{
  "arch": "unet",
  "model": "text-conditioned image diffusion model",
  "dataset": "photos with spoken descriptions (Open Images, Localized Narratives)",
  "train_examples": 203450,
  "image_size": 64,
  "horizontal_flip": true,
  "conditioning": "text",
  "objective": "v",
  "cond_dim": 192,
  "tokenizer": "word",
  "vocab_size": 4585,
  "text_encoder_width": 128,
  "text_encoder_layers": 6,
  "text_encoder_norm": "rmsnorm",
  "text_encoder_norm_position": "pre",
  "text_encoder_activation": "swiglu",
  "text_encoder_mlp_ratio": 2.67,
  "text_encoder_head_dim": 32,
  "text_encoder_fused_qkv": true,
  "text_encoder_bias": "all",
  "text_encoder_qk_norm": true,
  "text_encoder_layer_scale_init": 1.0,
  "text_encoder_parallel_block": false,
  "text_encoder_dropout": 0.05,
  "text_encoder_inner_norm": false,
  "text_encoder_positions": "learned",
  "cond_dropout": 0.1,
  "norm": "layernorm",
  "activation": "gelu",
  "pixel_unshuffle": 2,
  "widths": [48, 48, 96],
  "blocks_per_level": 2,
  "scale_shift_norm": true,
  "attention": true,
  "upsampling": "nearest_conv",
  "init": "trunc_normal_002",
  "residual_init": "zero_last",
  "optimizer": "soap",
  "beta2": 0.95,
  "lr": 0.0039,
  "beta1": 0.95,
  "shampoo_beta": 0.95,
  "eps": 1e-08,
  "precondition_frequency": 16,
  "max_precond_dim": 512,
  "one_sided": false,
  "adamw_lr_other_params": 0.00074,
  "steps": 7100,
  "batch_size": 128,
  "epochs": 4.5,
  "lr_schedule": "linear",
  "final_lr_fraction": 0.01,
  "warmup_steps": 140,
  "weight_decay": 0.3,
  "adamw_weight_decay_other_params": 0.01
}
Rows from block 7 of the denoiser, named by matrix and row number. Each number is 128 + 24 x the weight over its row's rms, rounded and kept within 0 to 255. All counts start at 0. Numbers have three digits each. After the name is the row's rms in percent of the matrix's.
# convs0: first 3x3 conv (model.decb.0.0.convs.0.weight, 48x96x3x3), inputs 50-59, a 3x3 kernel for each
convs0.0 103:153076122188126169141121126122123134128133107144156130109151151137165158130149079146102145150128095136221179113135129136146138139082079118147137161187155170144163118137151128116137136110143121124112113145135121147148128132113138176169137109144142156159131131234178105103
convs0.1 094:140102142138170112124116126089114128079059092156135131104118131136078160115135132146099143123096157145147141136160122142163097126120130126159119122201091120117124146109134161032125153144134124096130087043189122178143135124126164185070127136144132134129128122122128130111
convs0.2 114:131142117134151132149134124138068154165240037089146139108148117128169053125146105158124107131122095138145130136110137112151116131145129103146155107162177128104157135211101121157195131106128108108148120162103128136116130118138121109245137145105132126084136120095132130141
convs0.3 108:165020191149000194140168123144122140134098151126136113129135106118154029136141084135126117135087100109138125135075144136138136127131119111079133125078174122135154115128127127144130123130131120128105091099133129139109124117146102106242123104116145146162149144116155122145
convs0.4 086:128160193031128030137108132130109137120087076128153144105123173123184079137122108142137129122101165153158135095093149155101090120149093102165128115101154153126154083172130061149102124069146132083121136124181104139144139163102121126119111102115119165157138119089116114130
convs0.5 112:118198161104124058121140099123125161128170120145115138114119101132134145120151128164147169133140130137150134143133134157123155136149109126151152093114138129152139125089121136129140127126110123106100129119143147149151136145147158157077138149121132094093135122132106139092
convs0.6 092:121132139074006053116178142135143119183143149138150139132142190160128180146159149134167137106129172126134128138113132104186143161109121128095116152121090137089131099149130111096110133128143090126129127143147130118125132116167118094069117143162130165127124118109150124110
convs0.7 104:130123164160093089127137133139122140149139165135139121119149153184161206161130106135151120149150099133139150127151106080133179120165117124136136158118145136102145114122127121093114099132141092122116129120135126150149123130146091213219116148140160146145135117149135097110
convs0.8 078:130103082128089171122162098172139145125075118104093145103164098161166133110139154150150101142087115098153119114101135147172140165136148110139110171142095123145127112154148139159118152144113138071121093125161112128106132107132122165065122173150157151107122110127132136118
convs0.9 092:151135159105185149135126120123155133140134162147118121121156153158156156136111100131122137113050129119108121142149122139073078121143155132095109119077094138134105149120132142155121151147129118117136104099147106101120120126164139047228165106158124180118139178126161125175
convs0.10 118:126153139150255190120027128128115129131178156116098100141143125177149142084139127143132142138165126117087127100134136128065092127164129141115112154166131112124129131137133137135127160117127101116116086134133136139127134128119110114157137166128143127136121186131136194139
convs0.11 118:094171156143090142131114139149111126083170170094189122139156105119084163119133131130142131152157109145119130140126115126085138112152135115170120116043133117119144149051138141078112118138124123068103050122159104138142112115117111224121129108120131178156193149139150141126
convs0.12 114:113204130133108117133119122090176117172084137153158108091131158138089089136126124133144098130119123132151157121158134152172150150137135163184117114124225162103152132116114121194152130093154124128135141126137134148150122109084120133141109149134111098080102084068136107122
convs0.13 096:169089086110074122142130104122079096147130107116089098118139118126194123097125118141099140172107118183188123146102111114135173085119147132157146134122110132153148116096149126076127144169103105133110094132123118110138115112102119099138099151119131148183114162114110135108
convs0.14 089:125162146148132121138109103101124127110165113119145148150109126108079127121071115145136117118160108161163125136144128108124113118119116087144101089159133125203132126110125123098144143116135110107141087158146126136120133163151072255126095175130139106125151133141119132115
convs0.15 101:126255111114097106110151127127154111092196111134063141114162100118123131139152125163202088103136129132149140133232143123149125147090121111108139133142142133111102134136145122106137117117110086081125107149126135182124138166120154156091125157105119153126140117127135147138
convs0.16 090:086170147136037087115134093164165163173133165107169134127139113073127141118124161152156134167156128182170112103118115145106084131168127152178129122140137114156150138107129103157128145145124121100116120131116117104125112145160115145153113104154132143168132130159111167150
convs0.17 091:141186071115130138125132110128123141089146135138140147109139159102171183133123152132147145106084163146141126157114150124146133113149131130117120107096068147125156117126120125089140140124133152106121122099151113138135142109130165072105142146123131135154146152140126145103
convs0.18 089:141073141127131120134156125115112093124094134087112129107143119118173034114122116156100121130120092150164157136128134091119147127101128131103113137114195110104137109136127112089113136122128092113134104096098115171140100106155126093169125123143125127125133207176127127128
convs0.19 094:108162091133119147134135118120184125128084180132112124097140149153109086135133117131160100162098168143191116108174114128114112126107137123228133131196175128118160127134108113067105117145143106132128135195132089121121118105139128141123130112119103136125139158070113122127
convs0.20 077:132106135122174168124121128094148104160201153122160108130156117133116121142153164148140147141169135133164127146103129104138096119112093139161126124130120145152176116115113146109120125095119103111131093133166116124141112149124128126155107128116157145132109155158158101121
convs0.21 097:137133110086116183140136133120131130093150195132151123104163144114115114141167123129157132056065201116114109156124159125126108128124120112107131126103153127129159108117127112141138116111124119129128143162110124135127138095113088000034105132105119128137134129085133141121
convs0.22 091:129116135126144145125127143116095139093137157123140116106145156137167204128132156146109148103110145122131136123126123146088142131116117113150142132099200134127155114152137164255225149145154107135124137167109129105141129124149128168039124131133126111125116130115127126112
convs0.23 114:135118139118199111137121128110142098156115142127136111129135124130056136147020154131163106135083155132187102169119150140148110122136120126147130099097117124161142119113131147185146113119111123113119106186152108127126134127132139128120110109104116088142134003160130117152
convs0.24 105:118102154152194126139102125132089140154065118144095139120144077125143079118120101128096166147122102119130159133118115128137144132130138089107089136141156131108115123135144127107115117100107141151134123172174112198110133098120109095173119110137132122079121133126116124105
convs0.25 092:124110141131114128155128121101121142139138134151166110112148142099136184151176138166119107121120102151142135110138129169196135123146116111149151077112174140132136105146124137127113142114117104118129135125113126101129148129109149142118141181112112165096132112082090132105
convs0.26 085:102130120134127141129140137150170166044043048137103146123138133125116154112117165145109122150119148160131164095113119102106123153075111117139114124164148129118139144132123162178166146124131103134146131172164095160122121132136131167117105141134104133104127156167126141087
convs0.27 085:173145080155041131105141115140128153079085159134112155096170112126231209160159141155087104154064111121131126133134102115117139129095127096101118170057121108070155123124130115108128151114138116131126112093138107131158124170124141149127100139132103093141175119089120163099
convs0.28 085:137024148142087183149151114121193144108136098114108099110157120107182101131153104162127139126104124139153136144071141128137109129149129119137132116080086124118138124136154133079112114109140094108121115161122125124152113117125131145130131103115123134104105122110129108149
convs0.29 120:127096140161154117107113133122121108214111141099123134104171131165167078105101184161125143139197072146146114122123127161053145125115132105127155135116115134122129117117122141200157147150134118091111097086129121083173124121132098144150128137089129144117128254116137155131
convs0.30 097:124136133122145133135126128113103148190190010112133102118127146128166194135130155145130132108107132134136140124126128128134112133113113109129130178163109117127152122134141115161143145122136117129128086105182120103144126120147124164075137139139131114140120143107126134128
convs0.31 110:121147120143118143143125125126205096108076179122119116120137140120122110132132129156085130141123136120153128121149154138116097119154130121255140120055126145112161131127117107155132143098136100065122118229113131120134123137108135116116128133128115122137123107097131123126
convs0.32 093:103019115149254142139080128136102116142122156142118140117108133091128160118118129163171160146130149150191139160061116158095124126110127128122100148135092095151132123142130121144137141132122095163129134141167116128126116153091138104130135133164124165136118166145158115126
convs0.33 093:123109127136108108106110129086130134216160152163138133112154128135159139111132153167130120094100096160169118154113116153101078128149127136145137120155083121127126143078134155090120167085116136096128138140130111140143102123127129114164115141128125103143100095162127134110
convs0.34 097:162095119116128132136116110139152130106204093114098097117126130110160146137147135152144131129120094134144130124125099117173155142123116089055143091151153145157124116151137128122109143123125123140125121033086128091141122135118118093180126113133125109091086103110119103114
convs0.35 116:130177108133135122132122122129213107143088133128144123131141156121124122122136139139134103138148147143130132121200132108131127133111121131093155113146133151133129134103114126074148119138119115134109116161140121129138129114114118090134131137142114098148107105084126128122
convs0.36 094:140132130071067117110134147090086111122078117128100115149145113062203188120165096160123140165107107085146132147104119078179154130146128154164116150107067112149112082147131104107128115094127104088129113163178134117106094122127170079155108127166109135107090101121134137133
convs0.37 116:128129142134102116117138128181136140036151177147139134123142130126036159121128133153129126161084113145150135122151135137119124137130125125140124024210132142144122136122132150137155149121119144104133160036149134131135127098128107169131112137136144123124141097160141140124
convs0.38 114:124161109140214119130128112121098148098150101133161118099184139127127123120150126169111132085158100145168141151235126132000131126142118075110131146104124122149121124143121109136140127124129100162116118122120127108132107118120138088147134135126136170115144048139138130146
convs0.39 113:145129112100116123135097140146086131140096118105093151122154094129187072112156079150148142136117165131160138128120141099179129119127118126106130106113113116104120135139143135131138131119152133077106119104104095148116118117154148161081114135104139142109120067168161153069
convs0.40 113:113065080158183193127136111116148131130196134124136117146113123092124101121130154167149103125180113124186107147146122122080080139130119101137087127163131134144122113138137109084106153136123125109147079127141157126132136090129118077096131093149144108151140095176146130158
convs0.41 099:127150145143163163143127124116128113131153183130098142113170140160125232134143133135158129066150143116143115114149110116172140120150115140137119148113086143107158113113126080114105125126135124145132162141161105126147136130140152069049144148136139162127147111139126136119
convs0.42 099:103161139169173198150156127142136123178136160129143114118163151104107092122136149153135146139107111143148132112158106143042092117130124149143123112082110136129170122108132123149110149151119143101109088159133133119140140109147139122141141074151128100111108054078106111161
convs0.43 094:158139099095116152129146124093066105099147086137115100117182101109097152133126133181135113114103131115133150103085120101142113142128094133154135136140112149101148112135126127113096145121127120126158118130134110137159120090104107104144128126114139109133153109127128131104
convs0.44 087:132070121093090074130151138150162132164157141131157161099103122154139107127174110138145118146135118123124129096121124127113132133164111119121133115132127140127129131133097132139118145128131117123123088130129138157133122109088131097139105149109155181138086157107114122116
convs0.45 090:110165139149070111127147122123162134137110134130136083114142106116121105145150076168138125120142115155165103133127110149154088140132116090116117139114135138117140114122110098043164166095158158120145082077134115117151114125122132082100149121110107148091109113135140103120
convs0.46 105:128105114126042050142072125136149123128125125133140119118159134104142131118151144164118119138126120131122133131128145130123136155157137096090134123149141135144106125126132116123148140143135119160141097069108110149136145132125120141126145164109157118120148201126112114159
convs0.47 104:148046109163191200147124103133150152140168127150114117107154169125129148125151147141113144120117116144153107132107109127156114128162158143132126117173074125123154114137126135152160131140126132123124098110149122149143121107144119113062121119139139107142120148087100112155