A small text-conditioned image diffusion model, trained from scratch.
Training: soap at rate 0.0039, 7100 steps, batches of 128.
Rows from block 4 of the denoiser of a small text-conditioned image diffusion model, named by matrix and row number. Rows with one number belong to one channel. Each number is 128 + 32 x the weight over its row's rms, rounded and kept within 0 to 255. All counts start at 0. After the name is the row's rms in percent of the matrix's.
After each channel's rows are labels from the 100 images, of 14976 (inputs lightly noised), where the channel reaches its highest value: "colour at peak" is the nearest of a few named colours to the mean colour under the peak. Only what is clearly more common there than usual is listed. The data: photos with spoken descriptions (Open Images, Localized Narratives). In brackets: how many of the 100, against the usual share in percent.
# convs0: first 3x3 conv (model.mid.0.convs.0.weight, 96x96x3x3, each kernel summed), inputs 48-95
# convs1: second 3x3 conv (model.mid.0.convs.1.weight, 96x96x3x3, transposed, each kernel summed), outputs 48-95

convs0.49 096 [130  59 145 156  96 129  92 160 120 163 249 125 155 119 110  64  90 145 182 138 142 139 154 130  82 112 163 158 155 113  85 115 136 100 121  90 109 102 173  96 146 130 130 152  99 119 136 162]
convs1.49 142 [187 149  97 206 199  79 131 208 111  58  85  94 131 151 136 142 128 125 115  88 168 104 151 119 146 124 139 128 159  91  99 120 157 161 108 141 146 167 113 134 116 135 164 111 177 127 116 106]
colour at peak: green (52 vs 0.7)

convs0.84 085 [131 135  96 135 139 157 120 112 151 114 128 100 148  80  94 162  99 118 179 186 156 177 119 138 135 164 120 135 132 123 144 167 102 103 154 146 108 170  87 151  98 171 112 155 151 170  75  56]
convs1.84 084 [115 150  74 152 168 143 160 103 118  93 139 134 116 218 133  65  72 134 180 147 177 110 120 144 127  94 121 116  62 154 171 123 125 134 100 127  84 133 124 124 102 103 198 162 124 119 165 121]
colour at peak: white (90 vs 6.1)

convs0.60 087 [164 106 115  87 141 147  87  74  63 137  96  99 117  52 127 120 114 126 104 145 157 160  64 114 147 104 183  84  52 144 142 143 105 122 156 186 119  72 119 120 152 161 107  53 153 130 110 139]
convs1.60 095 [198 101 171 117 128 123 131 152 181 119  96 111 117 133 108 140 144 176 172 109 105 127 113 107 100 172 179 110 150 124 113 176 121 134 132 117 169  84 120 119  72 150 156 128  79 139 147 139]
colour at peak: black (71 vs 13.7)

convs0.81 130 [189  91  82 140 136 139 102 120  91 111 179 166 170  91 178 149 101 109 116 112 124 126 113 110 168 147 172  91 105 100 134 128 165 130 156 146 117 158 105  77  56 172  64 128 123 111 149 125]
convs1.81 087 [ 69 100 159  97  44 100  91 153 133 124 144 130 116 116 129 109 139 198 153 160  99 160 116  79  84 127 155 105 106  98 149  96 159 106 138  89 172 149 137  88 132 128 158 170 164 120 100 143]
colour at peak: white (45 vs 6.1)

convs0.50 089 [102 120 141 160 145 129 131 145  98 132 127 146 149 139 126 142 185 107 101 100  65  87 129 139 152 107 157 169 151 141 106 151 173 134  98 124  85 156  81  84 127 170 139 147 149  88  97 137]
convs1.50 086 [132 115 131 140 121 166 103 113 169 130 134 113 121 137 120 140 102 134 124 131 120 147 124 106  93 114 129  86 107 161 113 148  91 106 163 159  95 128  98 200 145  44 121  87 133 150 147 151]
colour at peak: pink (28 vs 9.3)

convs0.53 084 [ 82 152 154  88 188 132 124 155 114 116 126 137 155  89 123  94 136 121 138 117  89 142 152 178 163 105 127 154  73 139 161  92  70  97  92 193  92  42 122 228 157 168 196 113 136 133 112 156]
convs1.53 109 [ 99 109 161 117 117 133 173 129 166  78 124 106  83 129 127 146 132 129 148  87  96 173 154  82  96 117 180 141 172 113 137 154 179  98 105  53 125  80 100 103  91 172 123 121 163 106 103 126]
colour at peak: black (59 vs 13.7)

convs0.37 119 [139  96 143 189 171  64 103 135 148 140 114 170  97 105 112 153 106 156 157 186 155  61 136 100 129 161 125 100  71 155 105 142  99 138 166 133  93 155 153 149 114 142 172 154  95 105 142 115]
convs1.37 107 [125  95 134  78 146 110  96 135  96 190 123 105  88 201 121 150 135 143 167 148 138 147  92 123 123 142 122 149 143 140 126 117 174 154 145 114 128 146 161 101 140 111 145 167  96  59  69 147]
colour at peak: white (78 vs 6.1)

convs0.65 073 [134 130 132 128 170 177 119 145 141 147 146  80  87  89 128  84 161 133 154 116 126 149 134 148  58 129 112 129 131 128 141  80 147 134 140 112 155 133 116 218 174 209 110 130 113 129  88 190]
convs1.65 084 [110 122 182 147 134  96 128 117 131  73 144 147 195 152 133 137 142 158 150 146 116 136 140 182 135 137 129 121 102 121 136 162  89 117 149 167 135 110  84 148 113 113 187 201 109 126 166 128]
colour at peak: white (37 vs 6.1)

convs0.30 097 [ 81 135  70 158 118 160  91 148 120 119 138 144 175 167 123 206 149 148  74 146 139 174 143 144 142 144 137 183 117 149 112 150 160 116 114 138 176 165 157 147 190 115 164 133 124 120 146 161]
convs1.30 104 [150 143 157  73  96 140 131 137 102 161 154 123  79 113 128 115 162 148 108 119 121 143 171  97 102 148  75  84 182 139  82 104  95 120 147 100 122  94  90 133  98 154  52 105 152 145 112  94]
colour at peak: black (55 vs 13.7)

convs0.11 094 [ 69 142 118 132 141  75  81 124 160 126 180 145 112  86 116 132 128 113 142 138 102 109  91 168  95 135 103 141 132 108 142 107 116 175 156 156 106  95 211 150 141 155 119 124 110 144 153 112]
convs1.11 107 [148 110 123 141  94 200  38 114  86 100  98 147  87 125 133 138 138 152 159 196 169 117 191 119 118 140 149 120 178  61 110 126 150 145  95 117 117 146  84 127 148 116 158 117 186 119 125 102]
colour at peak: white (90 vs 6.1)

convs0.85 117 [ 97 163 153 124  97 121 101 246 154 163 204 104 148 152 129 153 112 100 222 152 128 164 137 138 121  57 105 108 129  95 129 130 115  69 136 106 126 124 161 103 151 114  97 110 100 134 107  94]
convs1.85 104 [137 176 110  69 133 120 158  63 104 120 108 132 130 157 121  91 166 113  94  89  53 142 140  77 155 152 115 200 106 127 144 102 153 141 131 123 137 147  77 207 134 164 186 106 134 119 147 174]
colour at peak: green (34 vs 0.7)

convs0.75 088 [131 163 151  90 113 145 130 113 140 114 113 121  80 136 127 108 111 126 188 112 100 123 130 116  94  70 144  90 108  97 145 142  63 102 133  99 124 110 123 127 132  82 154 101 103 219  98  77]
convs1.75 110 [145 160  89 138  94  86 134 142 125 134 136 183 124 107 142 188  99 128 138 116 181 117 148 199 107 145 169 133 176  93  91 123 126 105 112 146  97 173 136 155 122  95  95 101 108 169 119 172]
colour at peak: black (35 vs 13.7)

convs0.82 106 [131 104 217  89 136 137  81 195 132 116 115 106 120 111  96  96 125 108 164 153  95  86 107 114 116 148 157 124  98 159 114  70  90 161 127 118 103 123 106  96 159 130 151 128  84 133 165 163]
convs1.82 109 [125 111  79 138 117  95 186 118 182 132 162 144 123 120 105 114  98 175 132  71 150 114 144 110  94 146 181 119 127  89 100 175  80 120 136 132 114 121 132 134  79 131 137 164 133 113 143 123]
colour at peak: white (27 vs 6.1)

convs0.76 080 [151  85 138 117 173 113  69 121  73  77 123 144 113 133 183 147 145 113 117  87  93 163 109 125 149 140 109 129 146 149 101 111 125 134 123 121 165 166 106  71 209 165 146 138  80 146 128 151]
convs1.76 071 [116  94 144 174 163  99 122  99 177 112 138 153 145  82 125 129  79 127  93  81 102 108 134 107 111 139  77 106  66 195 165 120 115 142 151 119  73 134 134 151 130 188 191 168 171 133 137 125]
colour at peak: white (56 vs 6.1)

convs0.18 117 [165 106 102 176 136 133 138 189 184 129 159 127 160  80 177 184 136 166 123 135 154 140 123 111 131 159 114  86  98 146 129 133 176  95 159 120 216 151 199 132 103 132  95 167 162  97 162  97]
convs1.18 099 [ 99 119 125 101 115  95 202 153  59 128 124 141 145  91 126 136 120 184  96 141 159 133  86 103 191 134  81 112 108 113  89 120 123 185 106 137 190 129 212 125 199  43 107 127  88  83 109 152]
colour at peak: black (50 vs 13.7)

convs0.16 121 [140 206 136 137  98 182 171  92 150 144 154 120 107 118 138 156 168 126  98 146 135  95 137 182 161 145 129 127  87 134 138 134 138 167 145 133 102  84 146 129 115  76 168 134 102 136 120 153]
convs1.16 110 [ 91 107 126 122 127 176  69 125 131  90 160 112  85 154  91 101  75 124 155 134 122 169 163  35 123 151 126 208 118 166 174 114 119 113  82 115 146 121  97 120 151 170 143 187 152  97 145 125]
colour at peak: white (66 vs 6.1)

convs0.21 113 [166 183 172 156 118 148 102 158 161  80 183 117 170 176 135 103 132 109 150 134 149  99 186 147 177 117 158 160 130 155  86 116 111 111 142 122 147 175 197 147 138 117 137 160 171 144 201  80]
convs1.21 100 [132 128 149 165 168  95 163 115 136 134  90  62  96 127 195 168 207 133  80  69 143 129  94 148 138 158  93 146 118 168 103 141 172 143 113 195 123  83 135 103 144  90 102  85 119 120  82  93]
colour at peak: black (42 vs 13.7)

convs0.94 096 [152 156  93  98 119 117 122 160 165 110  93 186  79 143 152 142 112 123 135 106 159 178 112 152 147 127 158 118 131  85 147 120 194  97 128 107 123  62 109 106 159 176 113 161  80 160 190 106]
convs1.94 085 [112 123 120 100 117 132 145 134 131 165  96 137 118 130 110 139 134 142  96 123  75 147 104 111 145 148 181 140 108 145 168 157 119 140 110 125 159 105 121 124 130 210 146 158 183  43  66 138]
colour at peak: black (93 vs 13.7)

convs0.24 082 [193 118 138 113 157 116 110 161 168 159  89 101  98 105 129 191 148  81 150 116  99 100 129 104 168  89  79 102 101 151 129 154 153 150 109 140 148  94 124  52 144 198 110  88 181 123 159 149]
convs1.24 082 [129  64 109 124 113 110 192 153 130 141 121 165 189 101 101 152 120 178 135 107 110 110  99 122 125 115 122 155  84  73 125 147 129 203 175 125 158 117 173 141 131  98 193 185  97 111 133 109]
colour at peak: black (82 vs 13.7)

convs0.3 132 [ 90 186 168 116 102 154 171 159 158 100 101 131 120 105 149  89 137 161 173 169 177 119 114 120 209 129 129 136 179  81 126 114 142 158  95 108 152 140 180 115 131 155  89 140 155 177 142 108]
convs1.3 093 [119 122 115 150 145  47 144 102 178 128 141  83  95 186 149 144 179 138 113 111 118 123 155  92 123  84 129 104 173 166 116 145  64 100 150 133  77 114 122 139 132 186  97 142  85 114 128  93]
colour at peak: white (100 vs 6.1)

convs0.41 136 [131 102 138 181 151 177 142  66 132 172 124 126 149 160 139 116  94 153 132 140 203 130 151 139  77 166 153 160 105 163 109 176 172 125 117 117 129 169 155 150 133 131 150 129 150 119 130 156]
convs1.41 104 [129 183 106  79 143 129 135 146 125 142 159 122  57 148  63 152 125 137 144 148  50 122 153 176 187 166 116 129 136  63 152  96 124 156  95 125 120 163  83 131 136 137 196  98  80 114 145 157]
colour at peak: black (74 vs 13.7)

convs0.89 107 [137 162 151 128 180 103 128 156 155  64 151  93 175 121 134 161 101  62 175 154 116 105  91 101 171 160 169 140 122 159 116  46 125 140 169 150  89 127 162 120 101 124 128 115 113 125  96 106]
convs1.89 101 [ 65 156 126 147  47 123 173  84 114 154 109 161 161 136 102 109 160 135 114 144 147 146 162 129 130 105  87 139 175 121 106 131 128 105  89 100 121 166  55 140 135 119  77 125 103 122 130  70]
colour at peak: white (62 vs 6.1)

convs0.40 083 [101 133 114 190  95 136 167  98 148 169 111 189 117 170  91 154 131 114 110 112 179 123 135 105 165 137 145 123 115 137  65 213 126  85  81 130 130 104 140 134  77 124 154  98 154  66 171  83]
convs1.40 073 [123  92 139 102 152  94  97 150 144 126  78 108 133 155 152 120  85 120 170 113 147 120 178 179 117 122 107 136 127 144 141  79 131 148 119 129 144 192 123  89 165 137 134 112 109 138 107 129]
colour at peak: black (61 vs 13.7)

convs0.29 112 [119 180 116 155 141 105  74 107  94 114 106  61 173 118 157 150 131 114  27 158 141  86  99 113  99 129 165 110 161 138 149 157 157  59 115 149  96 100 118 134  89 130 153 169 210 111 155 109]
convs1.29 088 [158 162 137 158 115 172 112 107 101  87  88  75 119 143 112 114 177 128 119 143 103 137 177 123  56 162  70 135 108 157 181 134 148 129 131 151  69  84 128 121 101 112 135 120 147  94 163  92]
colour at peak: white (55 vs 6.1)

convs0.46 084 [127 143 102 110 142 170 126  93 122  46 137 132 144  91 125 167 153 107 185 102 181 131 134 148 156  54 137 164 167 135 160 145 154 121 109 151 156 164 132 128  99 107 168 180  96 135 148  94]
convs1.46 067 [188 107  48 150 135 162 150 137 115 129  77  73 135 142 175  81 129 137 131 108 103 123 183 148  90 140 140 122 123 194 145 143 128 107  87 134  83 117 125 102 155 220 131  97 190 132 126 140]
colour at peak: black (43 vs 13.7)

convs0.71 106 [154 223 124 128 100  71 158 176 135 113 201 100 186 153 104 133 102 157 112 107 137 209 125 103  87 112 103 154 121  85 187 149 116  75 111 148 106 120 100 147 126  91 124 102 144 148 116 110]
convs1.71 130 [153  43 124 172 190 124 197 113 163  78  36 120 124 174 122 128  97 136 133 100  91 107 182 104 143  95 163  97 160 149 151  48  98  84 151 129 174 210 176 126 135 112 113 115 139 124 152  73]
colour at peak: cyan (60 vs 1.1); blue (34 vs 0.7)

convs0.2 112 [133 127 100 118  86 127  94 100 144 125 120 142  44 116 125 128  86  79 111 115 118  85 131 134 120 170 158  86 160 121 137 116 139 101  74 109 158 153 179  96 137 196  87  89 138  78  93 170]
convs1.2 095 [173 128 161  93 203 125 115 111 171 145 161  87 147 133 101 137 201 175 101 171 117  86 141  70 156 143 136 167 111 135 166 142 111  94 196 158 138 115  90 169 115  69 128  96  78 120 123 116]
colour at peak: white (37 vs 6.1)

convs0.51 098 [141  69 129 124 118  90 131  98 108 131  60 128  88 168 109 150 104  90  76  96 136  93 138 109 123 122 104 108 126 123 113 108 111 160  69  95  69 140  90  63 126 146  95 132 129 102 162 120]
convs1.51 123 [200 113 128  90 121 182  74  99  54 142 102 115 149 139 135  60 201 117 123 145 128 139 128  98  55 138 137  72 138 179 137 113 129 134  93  87  42  99  94  89 115 132 155 119 115 133 103  89]
colour at peak: black (80 vs 13.7)

convs0.55 100 [142  82 131 102 171  72 133 175 121 128 128 157  55 145 123 112 127 165 148 173 151 156 103  98 122  62 118 144 126 112 102  91 160 168 127  86 120  87  66  93 124 131 119  89 152 121 137  98]
convs1.55 083 [145  81 188 122 131  85 140 134  74  94 165 195 118 125 129 131 178 122 131 122  86  74 123  99 112 149 113 122 152  93 152 154 209 135 129 122 162 150 146 100 117 100 174  93 129  63  90 118]
colour at peak: black (55 vs 13.7)

convs0.28 116 [159 117 136 127 132 165  90 156 155 145 106 150  91 134 125 185 137  77 159  99 132 138 112 107  81 101 116 143 150 160 139  89 134 112 128 161 114 148 140 124 153 142 153 122 147 143  94 144]
convs1.28 109 [154 140  87 152 151 166 127 130 143 121  62 137 160 106 146 148 133 128  87  92 103 118 152  79 128 134 118 113 125 105 124 120 159 143 167 112 155 130 142 124 157  10 225 155 112 146 120 121]
colour at peak: black (79 vs 13.7)

convs0.87 086 [131  92 106  87  98 180 166 174 140 112 137 122 103  74 142 131 149 140  84  66 143 126 100 142 107 157  88 144 138 163 171  90 100  97  76 108  74 196  92 127 133 170 134 101 150 133 151 162]
convs1.87 085 [144 167 115 202 182 118 130  86 151 131 133 105 190 132 160 126 166 153 165 161  88 119 143 126 124 144 153  88 144 133 127 117 179 139 162 149 134  84 150 107 139  76 128 162  81 166 203 173]
colour at peak: white (48 vs 6.1)

convs0.4 113 [113 183 117  76 131 155 106 183 122 136 167 114 133 108 116 116 135 104 109  96 115 114  90 126 154 101 105 105 103 102 140  99 132  98 136 133 158 162  96 168 164 106 102 102 115 177  83 172]
convs1.4 124 [112  31  75  85 112 127 150  97 142 140 101 123 119 169 109 147 141 122 129 180 140 156 146 169 106 150 160 122 111  77 130  97 118 165 118 138  76 144 147  63 114 144 165 113 125  93 104 130]
colour at peak: purple (35 vs 0.1); blue (30 vs 0.7)

convs0.88 105 [157 156 105  83  96 115 133  72 144 127 123  94  92 119 107 170 168 128  83 165 130 102 105 121 165 164  83 103 146 118 105 135 176 169 150 129 139  66 148  72 128 140 117 134  72 162  75 155]
convs1.88 131 [ 83 106 130 114 104 171 103 143 142 178 132 133 116 102 124 133  94 150 159  71 162 109 113 126 116 143 102 103 139 107 157 126 115 143 144 163 182 198 158 112  87 104 107 120 111 169 135 154]
colour at peak: pink (29 vs 9.3)

convs0.8 074 [131 105  84  96 179 157 166  90 145 129 132 101  62  99 102  82 158 126 176  97  77 157  46 128 161 170 132 109 143  79 158 130  63  92 107 148 148 161 149 134 141 124 100 178 130 149 117 132]
convs1.8 074 [167  88 146  94 159  75 148 107 125 143 155 141 139 130 117 162 135 160  69  68 129 168 116 145 113 106 115 198 109 107 139 156 167 122 104 147 126 109 128  73  87 163 178 192 171 138 127  69]
colour at peak: white (39 vs 6.1)

convs0.34 083 [179 153 102 112 134 183  98 117 106 109 124 139 166 131 107 140  73 132 123 166 120 175 179  92 152 143 146 114  72 128 142 128 161 106 173 148 169 130 162 123 134 134 178  60 105 167 124 127]
convs1.34 087 [171 105 129 128  75  73 150 169 131 148 101 100  88  93 155 106 173 184 131  67 134 150 104 105 148 175 140 121 162  74 134 132 110 157  96 155 152 102 131 109  97 176  70 143 162 100 111 141]
colour at peak: black (96 vs 13.7)

convs0.43 092 [112 104 149 134 153 112  92 130  86 163 132 143 130 103 119  79 166 148  92 177 103  68 115  83  97 147  98 143 159 188 155  75 195  89  89 117 101 120 111 113 134 181  87  99 106  74 100 166]
convs1.43 096 [110 133 109 151 130 165 113 120 113 153 139 165 174 170  94 165 105 104 117 156 139 124 168 172 132  56 132 107  85 102 168 100  72 158 161  99  75 151 136 109 154  86 141 111 148 178 148 177]
colour at peak: black (54 vs 13.7)